From a checkpoint of a small self-supervised audio encoder (BEST-RQ).
Model: 3.1M parameters, log mel input, arch crnn, norm batchnorm, activation relu, depths [1, 1, 1, 1], widths [128, 160, 192, 240], rnn lstm.
Training: muon at rate 0.0019, 2300 steps, batches of 64.
Rows from block 3, named by matrix and row number. Each number is 500 + 50 x the weight over its row's rms, rounded and kept within 0 to 999. All counts start at 0. Numbers have three digits each.
# fc2: squeeze-excite expand (model.blocks.3.att.fc2.weight, 240x30), inputs 0-29
fc2.0:452550500500543418621500500500614409500540500500500500500560425432441500572500500500500541
fc2.1:500457423500560594444397500421500611500500500500458500445500555575500500500578500500556500
fc2.2:500500562434405574500500473433500565420500579500559500500563500500500430419500591500446500
fc2.3:550500553500451546589500500549591500500571500500500561551424582500500414546581500443559500
fc2.4:500555500500455424500573500454532500450500386552466500500539500438559428489628500560500546
fc2.5:399555500500500500500500434431500445442625500547500451500500566422500433500557574549500500
fc2.6:426567500500449441500550410500500613541500571438445500500556500457500500500500500549608445
fc2.7:500500585500552500432551532459434435434500540500500605500431549500500500560461546439607500
fc2.8:500500500554500407541456500500500566559500500561598500429500500586451500415585500578500556
fc2.9:500500571566594500500500500444500500567438424500500434500500427500500500500355500443576500
fc2.10:500500429449500415500500423500500436500580500434452563500451500500500500500375384500500540
fc2.11:529530578500500579437541380400500500500422573455554525413500500500550500500500556500527500
fc2.12:566436500558543500538402456427612531410500500500566581500567500500500462500500500550500453
fc2.13:425500500500500500500500500571500574572466438566439409615500541460457427579500454500500500
fc2.14:429574569500500579500500500500569403500561406500500500405549500500500500449500401444500500
fc2.15:429500593570558588570500500500500599500500458559500572421500551500500500540500450452432500
fc2.16:400500500500500500500500500500500500500685608500577500500500500500500500500500500500385500
fc2.17:500557429419606500451500500500452500500565451542500500500500596457500427500598500460591500
fc2.18:410550539500500482557500500500500424466500602458500455500559412500562585401500448558500500
fc2.19:500500500620596544500500461500575541572500350500513529500500500500480500608500500500500500
fc2.20:415546438577553500500500553439500407500500500500582417532550542500537426538428468500500569
fc2.21:500550500500438500574500543500434500396439595500500500616555500500447500500561462500406500
fc2.22:637500438458455500559500583450500444500574521465534500586500500500534572480500411543486500
fc2.23:500500547500500348540537500500500500500455607544436539538500500500451440500500437500609551
fc2.24:358569500500451500566500574500455500500500597500500500591500571500500500456415500500452459
fc2.25:500500446444549557657500500393442500559543500500500444544500500450500445500500500532564553
fc2.26:590500500417435557450457500500421448427500500500450500611500573500447500531457500467456572
fc2.27:500500424500570381428500500514500546500545500577500552500539551435533456602500500559570462
fc2.28:589557500500500560500500459500414425440574432551561455422500545500500500500500422440500575
fc2.29:577500500604500441583500386500429461436500559500500500545500500500466500551500500500377500
fc2.30:571500500500429500471500412500500445500500500414500563500548500500573556500363500449453588
fc2.31:500538430500500500500383546537500500487500500500531500525500383500500492377589389500500476
fc2.32:368500500435500551500443500438500500500500500500500500500500427558500574500409500573394569
fc2.33:500428533554424500500500440558500500392500500500536593428409447500544500500570432500500439
fc2.34:349500500562500500431426500500594560500553500419500427467500500500500575473500439500500500
fc2.35:500447500500556392500588500500500560500500380500549435500500417500500563593439455500500500
fc2.36:432458552449500500416373500500560500444575500500500500500431416500559500500500441500419550
fc2.37:500587436500500500500573566422500500500500500500415429500592500630500500576500500436500500
fc2.38:340468420500566500559567535500500428547500500559531500500471554500500500538500417567500500
fc2.39:454442586500567565585453545424500500500568500500441500460561430500444442500500562574500546
fc2.40:365500500500416500500500500500500500500541461500449369500442500500454500448617500545500554
fc2.41:500500561500598500431500437563500560449557500437450500411537449413500500416500570538500500
fc2.42:417553500587500564441474463500500445599500534500564467419500500500548583500500577547440463
fc2.43:500500500500500595500586500500500500500603500500500614500500500353500500425421464500500500
fc2.44:500561456500429430559567424449500416571500544442500434500464537500536500441439438580500500
fc2.45:536439500545405500500500416429420500549500500548500500500500500577500428458595552448593500
fc2.46:608500500556533405500500449427500616500500577436500465500459537533500412500500560536500475
fc2.47:449558500500500432431500500433500573601500500412446500599445574500500500500500500426429500
fc2.48:605500500549433622446550500459453417500500500500500589500500500500500500500500500536370500
fc2.49:500500500425584500500500454426442500500446419448440500500548463407500596541500592452500542
fc2.50:407500500408545585452534560500538373463441563456478500553517431500500500500500457500447500
fc2.51:500563523500642500422530433421500500464409500547500455458474500500500550500500603548526500
fc2.52:563500553500500500500412613500500431500444424500417535500458559432500500500500449556577564
fc2.53:574500500500500500460411469500401421500412394500500500437500500500500500567600500500573500
fc2.54:500500422500500461435500500581500500307500500500500500445442477500424556500500500500500441
fc2.55:500444500445500500422429500500500500589500542557500446500448571575558500551603500554419547
fc2.56:629500500500500417500500500500500408500546447500426588500500539428450500500500420426500441
fc2.57:596441591595500500500410500500470500574500500500500500423558500500500500500381415500500500
fc2.58:555446550445585418500500500404443398500570429500500500500500500441409500500500500500500429
fc2.59:500500424565500500500430500500500500367500582500575500444458500500457553410500439546449438
fc2.60:433441500567575500500500489500500636500500500437419419426448500456546500568500524437500500
fc2.61:622500462500439547549500500432500419500500548500427500441500449500500414500500441437585441
fc2.62:630566500500500500500565609500500578500500500433500500500402445500500561560500500555500437
fc2.63:463452500500500438460500425446555500378637546500500500552535500549500426529500500500570530
fc2.64:528541410421500454423500500500574571436500500435500423500472583548556500500484587559500469
fc2.65:425500500594500500568529500454500500417546382550522500427537608500521506500551500483427500
fc2.66:374559500596556570459500500500500500490626549500446500500533500500561565421500500500500500
fc2.67:424402500500500500500500589500500500500417500404418500403500500500446500406566500440500500
fc2.68:584500432500500555406537557500447500500500500500500500398461626455500500461500500570540581
fc2.69:548500500500500418500592437426500549500403409500540424500439500556500500444575534500500562
fc2.70:500542416559447500500418500462445605500540440500500438500500451595500500500605568500471530
fc2.71:348585500500500500443500500500607500500500500500572500573500500434444500500500500500413435
fc2.72:421500500432468436500448500627618543500500500573550500500500500460500576445500500447500441
fc2.73:500500432640545500500390565465525580500528500556543500398531500500500462500500500500445552
fc2.74:500500366646500500500500429500500500500500500447500559500450500609547500500500500560436500
fc2.75:500547440500461500500575473552500537590500557462500632535500533500500500402500430500600500
fc2.76:479500470484415500612459500651500500441500500500490549500472500500482428500377457500500500
fc2.77:500500500500558500500385569500500500414500500500568577500427500500543386500554388500500500
fc2.78:500441500500601450500500500384408500562500500551554500500564500587500582463439549500461500
fc2.79:586522500600500406500453500500469500500553588453543536500479423500500481408500394500545526
fc2.80:402500571500500416423573500451592500500529500570500500552500591500500558574439500524500537
fc2.81:411537500542500500500500436537500458454441541500420426572500470500447548500500631568500569
fc2.82:563500500500559411460500500500590555424422458500500381500456500500435500500595500562500500
fc2.83:500546500414425500500369500553412549500537480475500500461500472500543500535577599500432538
fc2.84:500565464459559557575500590500500500591500586500500455456541576545588500500500500500398500
fc2.85:432500500500551500640472500413413591567500464526500468429469500500541435546500500536464500
fc2.86:500551500500500500437554500500597500398369500575580500439500500500500500500500591500500568
fc2.87:585422500500500500500500500579500500500500500586500500452643500500500500500500622576500567
fc2.88:594500500399446537500530567548468500500400500500500419609500541500449500500577500457500551
fc2.89:500542500626500500500500500500441348500500500500500500500556500500500537500500554500360441
fc2.90:412500500569452563500420500582596583401500500500500500500500500500592500500431500500563500
fc2.91:500459540500361538548500575573500500551589451500550500500428500500464445500562500535574452
fc2.92:535500500428500500588500554500436481500500563432500451500537594500547553500378420500566544
fc2.93:382500559562571500390500424547500500500462500500500556500556408500540444500500500557449458
fc2.94:570553449500441438551442461500579500500500413422500562564500457529546556500589552500500560
fc2.95:416500446554449533416406550545500500552481500500500446435526500500500500500433500548636539
fc2.96:500500500500500500500416500423500420500617500500500500500595551413500500500500500500349500
fc2.97:389409500543416500416500500581569500442500500500422500500553500500500500601465460500545500
fc2.98:554500584391500500500394500545455427500500539454445500390539550500531500500500593500500500
fc2.99:500544374500500577500500571500500500399500500500500430500500592593458552500454551500430500
fc2.100:414500563415500401589561417464500428500500500500500500500500434589550543563466500500500500
fc2.101:500463428591562500500461523416416500421500551500554500593500500500500384558500500545500531
fc2.102:500500500582500447462500551434500500615500411436585500428500546500500434454577500540500444
fc2.103:500500425500500583500500500500500500464376500500448500572500417609500500500639500500500500
fc2.104:500563500539500500555457500438578500588423500604500558500500535500452464500610553500500415
fc2.105:419500461621500566566500428500500500500500500500556500378500500500556500581500500429425500
fc2.106:500500455421500409500449500500500552418406500408500500548500500452557585422500500434500438
fc2.107:443539500500404500432443561603500582500459527500500500561500485517500375500500500500598500
fc2.108:500416584500546500500500536500593500500412500500500500566500449546500463566379577500449445
fc2.109:420500500500575500500451518450500593446620500413500401500500500500500500442500500500605500
fc2.110:500500543584404500443543611385500477498527572500500476574536500500500500415500446539476500
fc2.111:500500550500431500500396566437463500500471440433442427541500419521463500500573540564552576
fc2.112:424500500481604362417500493546571580500526500474474500530500437500481565523500548477438500
fc2.113:500500500500500500500500575500412592453432544438408376500464500500500500444578500500579500
fc2.114:500500500500411537500587500572500500405500500603411578500500500500500500500500500500639500
fc2.115:449568557432500500500500572500543461561547500564565437425500570500462586500500586500421500
fc2.116:630500500500437500500568428500500500407500500500585500500449462405500602500500500563535500
fc2.117:424500571573500386500469500500573500459592500597436550564500500500500500554558500500500556
fc2.118:500565569500551500456566500500500500470561404411584500500500541500437449592415500566500500
fc2.119:442500500500569500414389462559500445500500500454472500440546542441500500585398500438562500
fc2.120:448475500500572519500556500467500428352576500500470500614500500453500424500500500472565454
fc2.121:500446386500425450500378500500500595500500500500458500424500441500462500439599500532500500
fc2.122:588500500409437500500446461415556500500500500500545545500559560500500452559402500563418555
fc2.123:397500500500414462609500475665500500416500492500500500457500500500500446500500500529535545
fc2.124:643500500500431543614544571500500500452500500500571434500500500434549456461436500457500500
fc2.125:500441446500500611466395500500463611365500500557500437500549500500500500463500500500465500
fc2.126:500538534441500437500619462500500500361500500433500500543500558500500590500424437548500500
fc2.127:472530500500584475563458500500556634500500446500422523419500413536500423500500500500585473
fc2.128:500549500552500539500399500464422579565453500467500500580536458500535403500500629500500523
fc2.129:461500500431500387538580500437500500567558500461500435585458538500572432547423537500469500
fc2.130:461467500344500500500577500500500457615429500500468540500473597500500500500404500500500500
fc2.131:500452450500500586430500453461500439500500500500500412500500569593427378571500564500500500
fc2.132:447559542588500500500500500500500500583606561500500500446500603500564500500500500564375500
fc2.133:462547580456557500500436500440588500500500538583577500541534549557462588500592500500500438
fc2.134:422539471568500604500524538431394500591500500500500500500500500500500580407500500481403500
fc2.135:428500435570500500586544500594500500619441430500540500579500463549452421500500500500500500
fc2.136:638554563500440500500500500562548568500540434500500573500448455571500500558500500428464439
fc2.137:571500585500500559500500437603418500500500610500500500437500500500500604500409500500451500
fc2.138:584500443500558500581500500561421500453560500500500595500555500531500438566568500445600500
fc2.139:500500500500500500500500618623500500500500500500587576441500500500571500500558364500500547
fc2.140:500563500569500500546500409500548500548589568500549500443405500500500500598500500457562594
fc2.141:647500500500500500500500500595556526531446407577530500437479500500464527500500399500435523
fc2.142:500531440527500500426500527500525427535500571562500575367470601570500535500457452500456471
fc2.143:577429412398500500500500500500564407605500555453500500500439500500500500500500500578442565
fc2.144:500500410442555500500500395500500560500500619436545583554586500565565500500500500500500500
fc2.145:442500565500566558500425500462563500426568420500500500577548500500461500573551500500401431
fc2.146:500500500500500587500538583500458500359500500407550500454500500459446606500561500500442466
fc2.147:419455500581589500437447545500500500601500423500456500500500500433500500440541500500578596
fc2.148:500471601500540500470463535443545550500573392500549500500557522440453607444549500500429500
fc2.149:383557500500500438549500500500500500500600500418500500450500500500432500500378500403439500
fc2.150:457463500595574500500500500429449500500480407500500563500500438500500592500500571500367459
fc2.151:500561500500418428616500578500474449500500500436572554500500500500574500500500375442500500
fc2.152:500500500573500500500500500553500500585606500500500587586500500407500500594443604500500546
fc2.153:500500572448538500500500500500500346500568409563500500566500500524553500592500443450500555
fc2.154:500500563608500500500402500500427634580500500500500448500500500500500436500500500578430454
fc2.155:641500500500500500500436588500420500500500620445500559500500604500500500500500500572500500
fc2.156:407462430582560458373432500500500473500500500500500387500443500500500500454582500500500542
fc2.157:500545422500548536603590456500421500644546500575530539500500550500463500500500500460500500
fc2.158:364556500538500500529500500500412500535500556500500424436500500630446463500425500500551500
fc2.159:480500500439447500500453562500574552500500475572565500605569428523544425448555428450537500
fc2.160:399561406500568436526544540539421500500577542500448467536543500500462603500541500535543500
fc2.161:370530500594540500580500500480500500548500560385464467500500451500524572500416500543500533
fc2.162:351500416560422500500500500445500500500580500500500500574454572500566500500546500559500439
fc2.163:571500500571561596456500500460500500584500500567541500500500415575500480500500520543371556
fc2.164:565500604403410410500500447469500541470500551424500546484520500500539586571514542524500519
fc2.165:563500500401564553439500500500500500500425542500500500500593630452500452500500500580500582
fc2.166:559555500500500382563581500500500548386500460550560500500500500500561561500454566432551500
fc2.167:500437500500457404544500532597466500500566500500571580544530463537500535459401390500500500
fc2.168:537500500500555500461500577500593500587553500500458566500596410405500500500399500500500540
fc2.169:535543500444500559500500500500450590500386500439500500500500537543567392500500593571444458
fc2.170:500471566500552609500436408500455500500465500500481586415538576538500500391500562500500500
fc2.171:500430500443528582500399500500500557500599500500546574426547425500500565500500500500406549
fc2.172:602547538393466500500452447558500569500572500500500500393500540500500500410500406500500500
fc2.173:500500500434500535428500637500500500500378500442500500500500500426543500500500633545500500
fc2.174:500500586437500454500500543569500452500500547448462407569500500440560591500397500462460438
fc2.175:568545500578500401500554573542536593500500451500556433580548500459500500500500461570458564
fc2.176:500581500450500445447443500500500583575582452575500540500604500544500500452579429500457500
fc2.177:541500500425432500408500561500500500441500410559551500500500581551434408500500556581500461
fc2.178:523500500500481464500402424571534500500377500550500500401447500500500402500500500500592448
fc2.179:500450564500431500500500500500567447580414421449553580500387500500546500500500500430500431
fc2.180:442445500579564555500500568460549500396584500500550431500421547500448458500500537543428500
fc2.181:500468531500338416453451500500559500446500523533527500500550541500480606500585532545500500
fc2.182:500500500500500421500500443500417430394500500500500500422500437589500500576592437450500561
fc2.183:543500559562500592500542432559563520432439394483500500462500500462520500442537404522569525
fc2.184:500436421449500500455549428500423500500500379500500500500461500500425500560500608419500447
fc2.185:435500500500500500409500500405500554500596424500500586578560500500592500500500422500561500
fc2.186:500543500500412416500459455500500570455448574500500500601576456500542573500419528451551452
fc2.187:500500621438500500546599500500431500449500500500500604500430500407441500500500426437500500
fc2.188:584553500601500500500500431500500500500591500500599500500561580500500582435500500589444500
fc2.189:500546500500500500500548500500539431443432593500561395456556585500546553500589500500421542
fc2.190:724500452444531500441436500500457514500461500500500500531500478461500500500500450500537516
fc2.191:558500551500601500500533562500562500547391450463567500541418422578500539500500465534534453
fc2.192:341500434500500558500500500556534500578500453500549441500500500599500445536500444539500568
fc2.193:610500548576470413393460500500526500533427500431460500500500566500468459532415568500500500
fc2.194:500500539500442611500536500500406500440536500430500500435578414500500452420500562461423500
fc2.195:471500533500564543500415577500500500359500500423500566500500392542500560500500541500452449
fc2.196:500556558500500500500558434500500388500500500500500573500500585458425500500420613500426439
fc2.197:578500500500500570423500500500500406500500500500559610417500500544500500616572500420500500
fc2.198:362477443436589530513470426458456460446578567500500539433534550500478469533500535500500527
fc2.199:418456437500500565500500500500615427500550500500462500500430500500500500371594544500500559
fc2.200:579539500500396568500571500555500500500455384560539500500500538392472561500500500500445550
fc2.201:500442594500500500500543500376500419500500609500445500500434551500460540592556500500538528
fc2.202:542500500500601500500560500500414542595457500500406500500500561500500432567391500423500500
fc2.203:334424500500500500500500500582500500555465500500500582500586444444435500500500500441500452
fc2.204:431439566500500441609439500500432500542500439524427500550500500500443537500391541441446500
fc2.205:550500426500344548431576500467500522500500500500439444556500500500500500554500565536435575
fc2.206:500500396500500500389500500500564420500500500424500500500500425500553592500394500431500554
fc2.207:500565500500500424399597568553500422500500596500423500500541500500500500500441417500568500
fc2.208:577500500430448500456500519571547500500427500500500585425578500434500500500609464500601500
fc2.209:500500447414500417429500428500500500500567554500438456500422575435594452572500500500455500
fc2.210:500424500500564500500463500500571500613500500500500414605500411549500577500500563500414500
fc2.211:500607454542500500500432500441642588500500500500500500581420500500500548500500500554500426
fc2.212:500553500565500467500583500390543566500500408500500424542537566500458434463500581545500562
fc2.213:500500500500461500582592547419500500562500438577415567500500500500411500586500556424500500
fc2.214:500500415500463500500500346500500500539500563529556500450500500500500460405626500461534461
fc2.215:500500500500415431579500500500500500500500500500500500600500573500500581552414500431379427
fc2.216:500500500560500433500500500500616539500558587500378547500548408437567500500500500500567500
fc2.217:453554566462500552561500605449500406500425500500556532500554500439547500500433551541466580
fc2.218:457444421500433500500443500500423597500500562550500500500500422500435500427500428461598551
fc2.219:500500500500500577606500618500434547500550500500500500572411500500500500459500500500379572
fc2.220:385500500408545452450437500500500562500563579500500500533462452500547500500558442469597565
fc2.221:500500455566450548424500443434500500500441413539441500558500500558500500500604591500594500
fc2.222:550500435500500549454500500453500562561586500447560500554455438424442500423500500451599563
fc2.223:630500447500500538580541549500461567436500500460500500500500572550427500500565395500500441
fc2.224:500500421500500500500378390500551612500500500500500500500583500500500386500500500583500500
fc2.225:447593500556565591500555500542543500590500409542561439500542500500500500500500441438500579
fc2.226:500548500460547596444500577500500451500593500500450561427450459430500438500500575442435539
fc2.227:431458500553500550548500500500575500555615570500500500500424450556585500500500554559405500
fc2.228:556435500451458558500584377500500500500550418567500436500545500500500409413452500500500500
fc2.229:419558500569439500599409500542500500446548500500500500500536557500457500500621500547439568
fc2.230:500426500500462500500609448500421537500500595500556500500543500414441500410430567500500557
fc2.231:500500436380500602500569500500500500500557500430500500403416500500500592577500547500500500
fc2.232:593448500560561500421500500500437500500610555451500500500500538500500583423500539571447429
fc2.233:369535500500500574500447442500500590536427500591428500500500500500500500466597500500422500
fc2.234:500500500500500404500441408500403440500500572500500500500500574423500500591500500576399500
fc2.235:455482446441558538590543500500500500568363416614536500500522500500520557500469500500468483
fc2.236:399500500438500464397500500606500500566500500500500524370564500500500416451500528465521500
fc2.237:591500500500429561562500441587500500500557500431575500550460570575500445500552414500463500
fc2.238:598500500500552500500500500546500500500500500500606500447601500500573429583445500500390563
fc2.239:500437407463558547440500461430443500554668527500541500466500500500440500461500500500500452