config.toml
momentum = 0.95
nesterov = false
magnitude_pruning = 0.5
batch_size = 64
weight_decay = 0.2
adamw_weight_decay_other_params = 0.05
Rows from block 3 of a small self-supervised audio encoder (BEST-RQ), named by matrix and row number. Each number is 500 + 25 x the weight over its row's rms, rounded and kept within 0 to 999. All counts start at 0. Numbers have three digits each. After the name is the row's rms in percent of the matrix's.
After each channel's rows are labels from the 100 clips, of 14976, where the channel reaches its highest value: "loudest" is the band of the loudest frequency at the time of the peak. Only what is clearly more common there than usual is listed. The data: acted Russian speech (Dusha). In brackets: how many of the 100, against the usual share in percent.
# conv: width-3 conv (model.blocks.3.conv.weight, 240x192x3, each kernel summed), inputs 0-191

conv.3 093:565528500473530522500482516498489508513524500547562524547473483544475514489481508500500476511488518497521500512524512504480491525539492534484478462526467490500466477493510511500498539482515467453542491503519519484474500459479485501499507510462491536498563525520487560500475538465525487480500468521435500492517538476478500500498524485501470500503482482516483453482501494529474482505500508503536500458516487495541472499513530451549536501493500511466539487478461518521527521479470500500500515523551520484516501517493484503486497506509523490500469539482428497534493500517458441528
loudest: 500 to 1000 Hz (27 vs 8.1)

conv.89 087:444507505522526476499500500490511522500496476542467500485515482434493482492519514514514504476495498480530477519474508502518533500500521431482500479524500525525520549500467500547495479500500498500486503497568500507451515469521492493477502554457546496481509450500476500554479513498480500474500513500485515477481531507495517517476492511487493501489505497545568487511462474528500531513502500484501534508527476488532480505509461548518454539443556488468497524497510500551482492468481503547528500471552484513522443531497516522511488466496500525516507483500500496462447500477522500513
loudest: 250 to 500 Hz (51 vs 21.2)

conv.165 107:477471492506463495519523518485488491449516508494506512492511460513511495509503492501549549514529500500499475532502500495566521529464500478481487477480513474461518510507460549526475488511500487485500500500510558490465515520483496552543500473477539500443500495484480507478457498475451488510478549502519534500466521503522497480453489495530538503505538454540496532504492456542538466486478500493481531467482488462521502481519483481528500486473532525511479484528492519500473500503552491530481473518457500559516489503487494456468560519518492504544497500477533500505470500494497458526
loudest: 4000 to 8000 Hz (25 vs 7.7)

conv.132 105:493486511484483547488465500493487553500495500474500520530497477484525479500499583485515513479522436529541478477504513523512492465500503495512537486517474486493500529532558480459459494496493488523556526537510518538533500507481501518458500532483489493502485495500530529483485506515520500551502483475501480500484512492500521525514500476540491462485501500488507527529512486519500492472546518534453545500477492527500511526500505454515500466495509526500463556478485515456469470500499514464558506500519519450465509510500506552489542513514490500494477471442488500482540494485543452517
loudest: 500 to 1000 Hz (32 vs 8.1)

conv.66 098:461472504494481557535507529500500521558500523530483503468505500458519485493484512532489536500500501541531477475581520510467500511500541447472494481516495511500487517522514527500487473495448476538522472477512511476503503474496512504459487510490499486500542500460467500520475521491515542552457478500530500507500531513457511506500465489500479536551527489518480474522479485503503503500431500477494500528503542494486500467501474546503482487500523512462540453491515500500473515500531552500503527470459460478507497546551466508498500480505502520474542500491546500482513470523482480510
loudest: 500 to 1000 Hz (28 vs 8.1)

conv.127 117:500489517477490520500495469468470515539460500500517488508552485516500499480512497488511502513505539520481500500482509448475472493468520429499525500509532484487522549530528510488497552493480491495536529468500500489487515463534502500498519469483466490544557485477515506500529527500475472493494539536468544537507526530473464500463488469498505580498501512482500483479500500458490488497500488478509520537493530485488483461473487553481513513517537495540510543483493450512478487479500535501500501456510520463475499524491474511500562515570452552487500470500490502500500503520489500523
loudest: 250 to 500 Hz (43 vs 21.2)

conv.195 093:484498487500500462510478500482452462415472478490494500493471528500532503500480559500471551476512508458483467484500519520511489540512501501491483533500491558552500513500522511500511489473468500506523490528489490483520536500571514500500513486520471482553472515457495491499529499519531497510447509491517508530475491562500500511468527500520489485501500458527500500498521488470518477470485500500511497493494487511505542476446507508521474543500476468518481486563524534526519479456490492500547500482500478512545480496498500537492524459500503520500500486468487502422456500531511500474
loudest: 250 to 500 Hz (49 vs 21.2)

conv.123 090:519517460500484507500529543525448513477497527518519502496500487518485544508539529528473491500503500551497462465508556511518520500513499518487484484515478473482484507497500476486447481512513512525554550491511519474467549524496539527513513495494484528488474503473530491462514611504473552522470524564500474483500500491515467498511515524476459513512496478512512512486560518454500484490490477514507500504500475462441500518489487473495489486500495500456533441491484510505512473469489477518485500511509475500519500506515489469513482500500484507562509517495508500508503479519478454543
loudest: 4000 to 8000 Hz (29 vs 7.7)

conv.183 102:478521479487500509505509499469468472478500489500564480494483539504466529500495548507493500542496519498477512500490517525483621467486508471525478545505500549529500500533522500487511468468500500513484470493503495484470493481500504461498483528501522487529523485500516464521505490477486593495484538513500495451550510519485525503528471515510518522500479466500536539510477486478516485509469458480500553520494515478495476495472494499479492500483493500522513509500535503502538500524487505478473501482483500500500529510480500508447474489508468468500497458473520472456500475560466459463
loudest: 1000 to 2000 Hz (29 vs 2.6)

conv.174 098:500498516490508514523555500487563507517510500483513498526463497489500490500472479490538492494548482495555500500514513500543479500505521500502500500500474518500475464590480488483531500539525507479488502536500496491504490529500534520492477500475471500535470510503504500500518492512566514515486500500454490471490487500467461555473495518518500512500526494496500500475500436515505472486509483482513491472500500455510512490470548480500502500496468435488549519502514525500485559479472463498490508516506478500515500500500488482545393545467501467465523506452498507485500540466500509473
loudest: 500 to 1000 Hz (25 vs 8.1)

conv.2 107:472462524510492504479520500517467532498492456521467542502500492517525502465507500485497473517478477488546483498504473515490486492505522486486497500499500511456517470498500457481496507513475477500486510500500525503500529500570480489520540492548500504499513500509521500493501533486510477508500434512500492500484433458500505548491490478490451546500536463528500518562546440518477501469500492520539478492484522474474471503524465485515449500494527482481495481522612500507514468518490490500499529500489464493482559497500500464514497494522500491506510500500513451540482492497474462547
loudest: 250 to 500 Hz (45 vs 21.2)

conv.92 111:521537505466518494516511488466455467495502488520500513525488500488517547537459483490469500500493467513517476490456527483495546517524469473470513477486533518500511519467476500483551484465529500516482525458483456557500456511480529517543474506523483506477515497500511500482517500493496492456488556527525519513555489517485489500500443522457473498492476517492500502424535511518479506516490486567534502487486500470500459534493541500520481521494500479500506488484500501508512497499482582514515479516462500534490551500550491483519503500529484500497503499539475500512488444503481520534
loudest: 500 to 1000 Hz (26 vs 8.1)

conv.201 104:500478528518481514500475526516478500500500499535538539524492560539507507475488488515523472502500508500490455509513484483492480522459496509475500481515496501458543455500498545467434527547500489463500533503493500472526501527489501478548500542470500500477500491443450462500453542553500524495501522471500513469500474516483491469512473500459498494546500477470499510561479510471501510492503524500500511489482504516485512520500486475447529531518493505478504507545516487500521500558492509433510552500456530505500492505489511547481500523481522500526503487536566523521490481502510502529
loudest: 4000 to 8000 Hz (74 vs 7.7)

conv.193 107:500500476519536464536521519520524542533488500472464511464500565500513512523494455519496483537527574514500501486528472449507500499489500482453532475483489500462461456525500483500494516457475537538500487485478500474486499520491489478491472559472518516522462481500494495499494570500479548485487488500489500471506500468487473490458495495504476517500538487485474553534480527514500500500494522492501500495509512456491471467468509476485480519500479500500486504581525527500434468477461465532510483487510497471467522500500475475487482472530490497501491500488493498521482535518488490556
loudest: 250 to 500 Hz (52 vs 21.2)

conv.49 086:500517543467470500530509555500464489514482500483485467493463500491464533500447526497500514515489476500533518482500498479523489509470506482521494494500479470521522511500479519491508528514469500481516509545500502517500535481500534493474506483500499448554507509450467500490530478547482525511480483492440469488500485492486493471500426496489480540453504500523524545526511488502540499520508590500519486462502492481471500520524500509505554510528564500473500466475531453441444508500512505492533561486500515455516516524509500483500483506518531500510517488500500500525521474512509500513
loudest: 250 to 500 Hz (46 vs 21.2)

conv.175 098:519514500509534506521506455521517500551507483547430522533500510482496490500482500511526491500522500459518463488500516470524553520504488499448500482497503463482529456469511487503529501546473491530537487511500506549472503482465521490505474514493525500519492499534500498539500511489514544447481479500522465500505500479508494492490500540490558492482525510473503500524470500491501500475564453519491500482499500485508511520480440529504519500492526474473508476525466495512524468470480500479491487490524535454500537464533459500522493547491479552509506512501512491486466476473584461534
loudest: 250 to 500 Hz (55 vs 21.2)

conv.84 093:492472498521518500499525563479484476475500523571500529494483478480485499540472505467489518479500502506536507500501500500564500527468510491505500517500515489520498500522500500513494531452500479491500468491494500500486515528509484541486501455466541458483445509495457491459500500477478466533523437478500503500448492509499481489473476463536526515519457479502481522485517466446519452544520520489523530497500503485480500507486490500561500500462521494502479484482511462537467484494569520525500549513538492522500532513484513539482500544554515470491500534538500490506492500489530467499
loudest: 250 to 500 Hz (46 vs 21.2)

conv.237 108:520500495500501456527534506493479472510510525489467453569499500552514522509555514504512476463516486520499491529521522511523500528500484530516483527494489500487505512500496501550513500500499500500507531473509534500529482470500498504474505485500484505477475535476538506478477526485500506481494506462461513500523500499492448525426512451459569473521499498470500489446526464412470484507531498499519499540475527512500519500512452536468484462487492542520472510487535510535486452535500477473510500506506503523500501477498474544488492483466471469507500483500498525517524569500496483502
loudest: 4000 to 8000 Hz (52 vs 7.7)

conv.207 109:480487491524512532522516478500482526489509494492517505493535444511494463500503483528487516519521488491487450484492487527503489516497500497540535404500500524497512536483527570526483550477508545500528446478487537466492518524492510509500482523466471487503527510500500502500513481510447453547458502500482500524509500545470500529503551464485513534485491501475500475507491529474485499500511529496501498506552525471459464487486500517491497500500489533539500483500500500530512563510509463487494514500481486470518487500455541499460481478498449521509496486425516463495512511470500461520
loudest: 250 to 500 Hz (43 vs 21.2)

conv.227 096:555500498510543464536502479476476500492500568478518513458509500494500515500486500519531499508472505462558514511453461513482472522500426511520485520450468477516512526540478471461451515485538510450445472500499506483534500467523504521514513514536500464500486515500477486529495472532493479493500465512463505490488467493497527433500456492522492500548490490489460539485495482465514499477477531512528506499512498469513520516504480529494528519492511543528500485509500498500527489500531478501481518513503480475488500468536466469500475481482506482526497533498504475533517488533476550555
loudest: 250 to 500 Hz (43 vs 21.2)

conv.104 102:510512521452523498500507515493491493496500480519495500500434505500497517474494552486532493487549445478468490520467487479500469500477520459534486535468477485453530471479499479500464548501482492550541515500491522536482510448485516502549486453525500508532492547504500506493541520482484512495526532463500509500476510533480484513500482490498507500493458577500507487459509491472493551473491543505504565512500506480480496513497483543474535500531518514472474475500528502483492483528461429502489543476491514505500500480463505468539500493491459461500519475500490500499466469510500476500
loudest: 4000 to 8000 Hz (25 vs 7.7)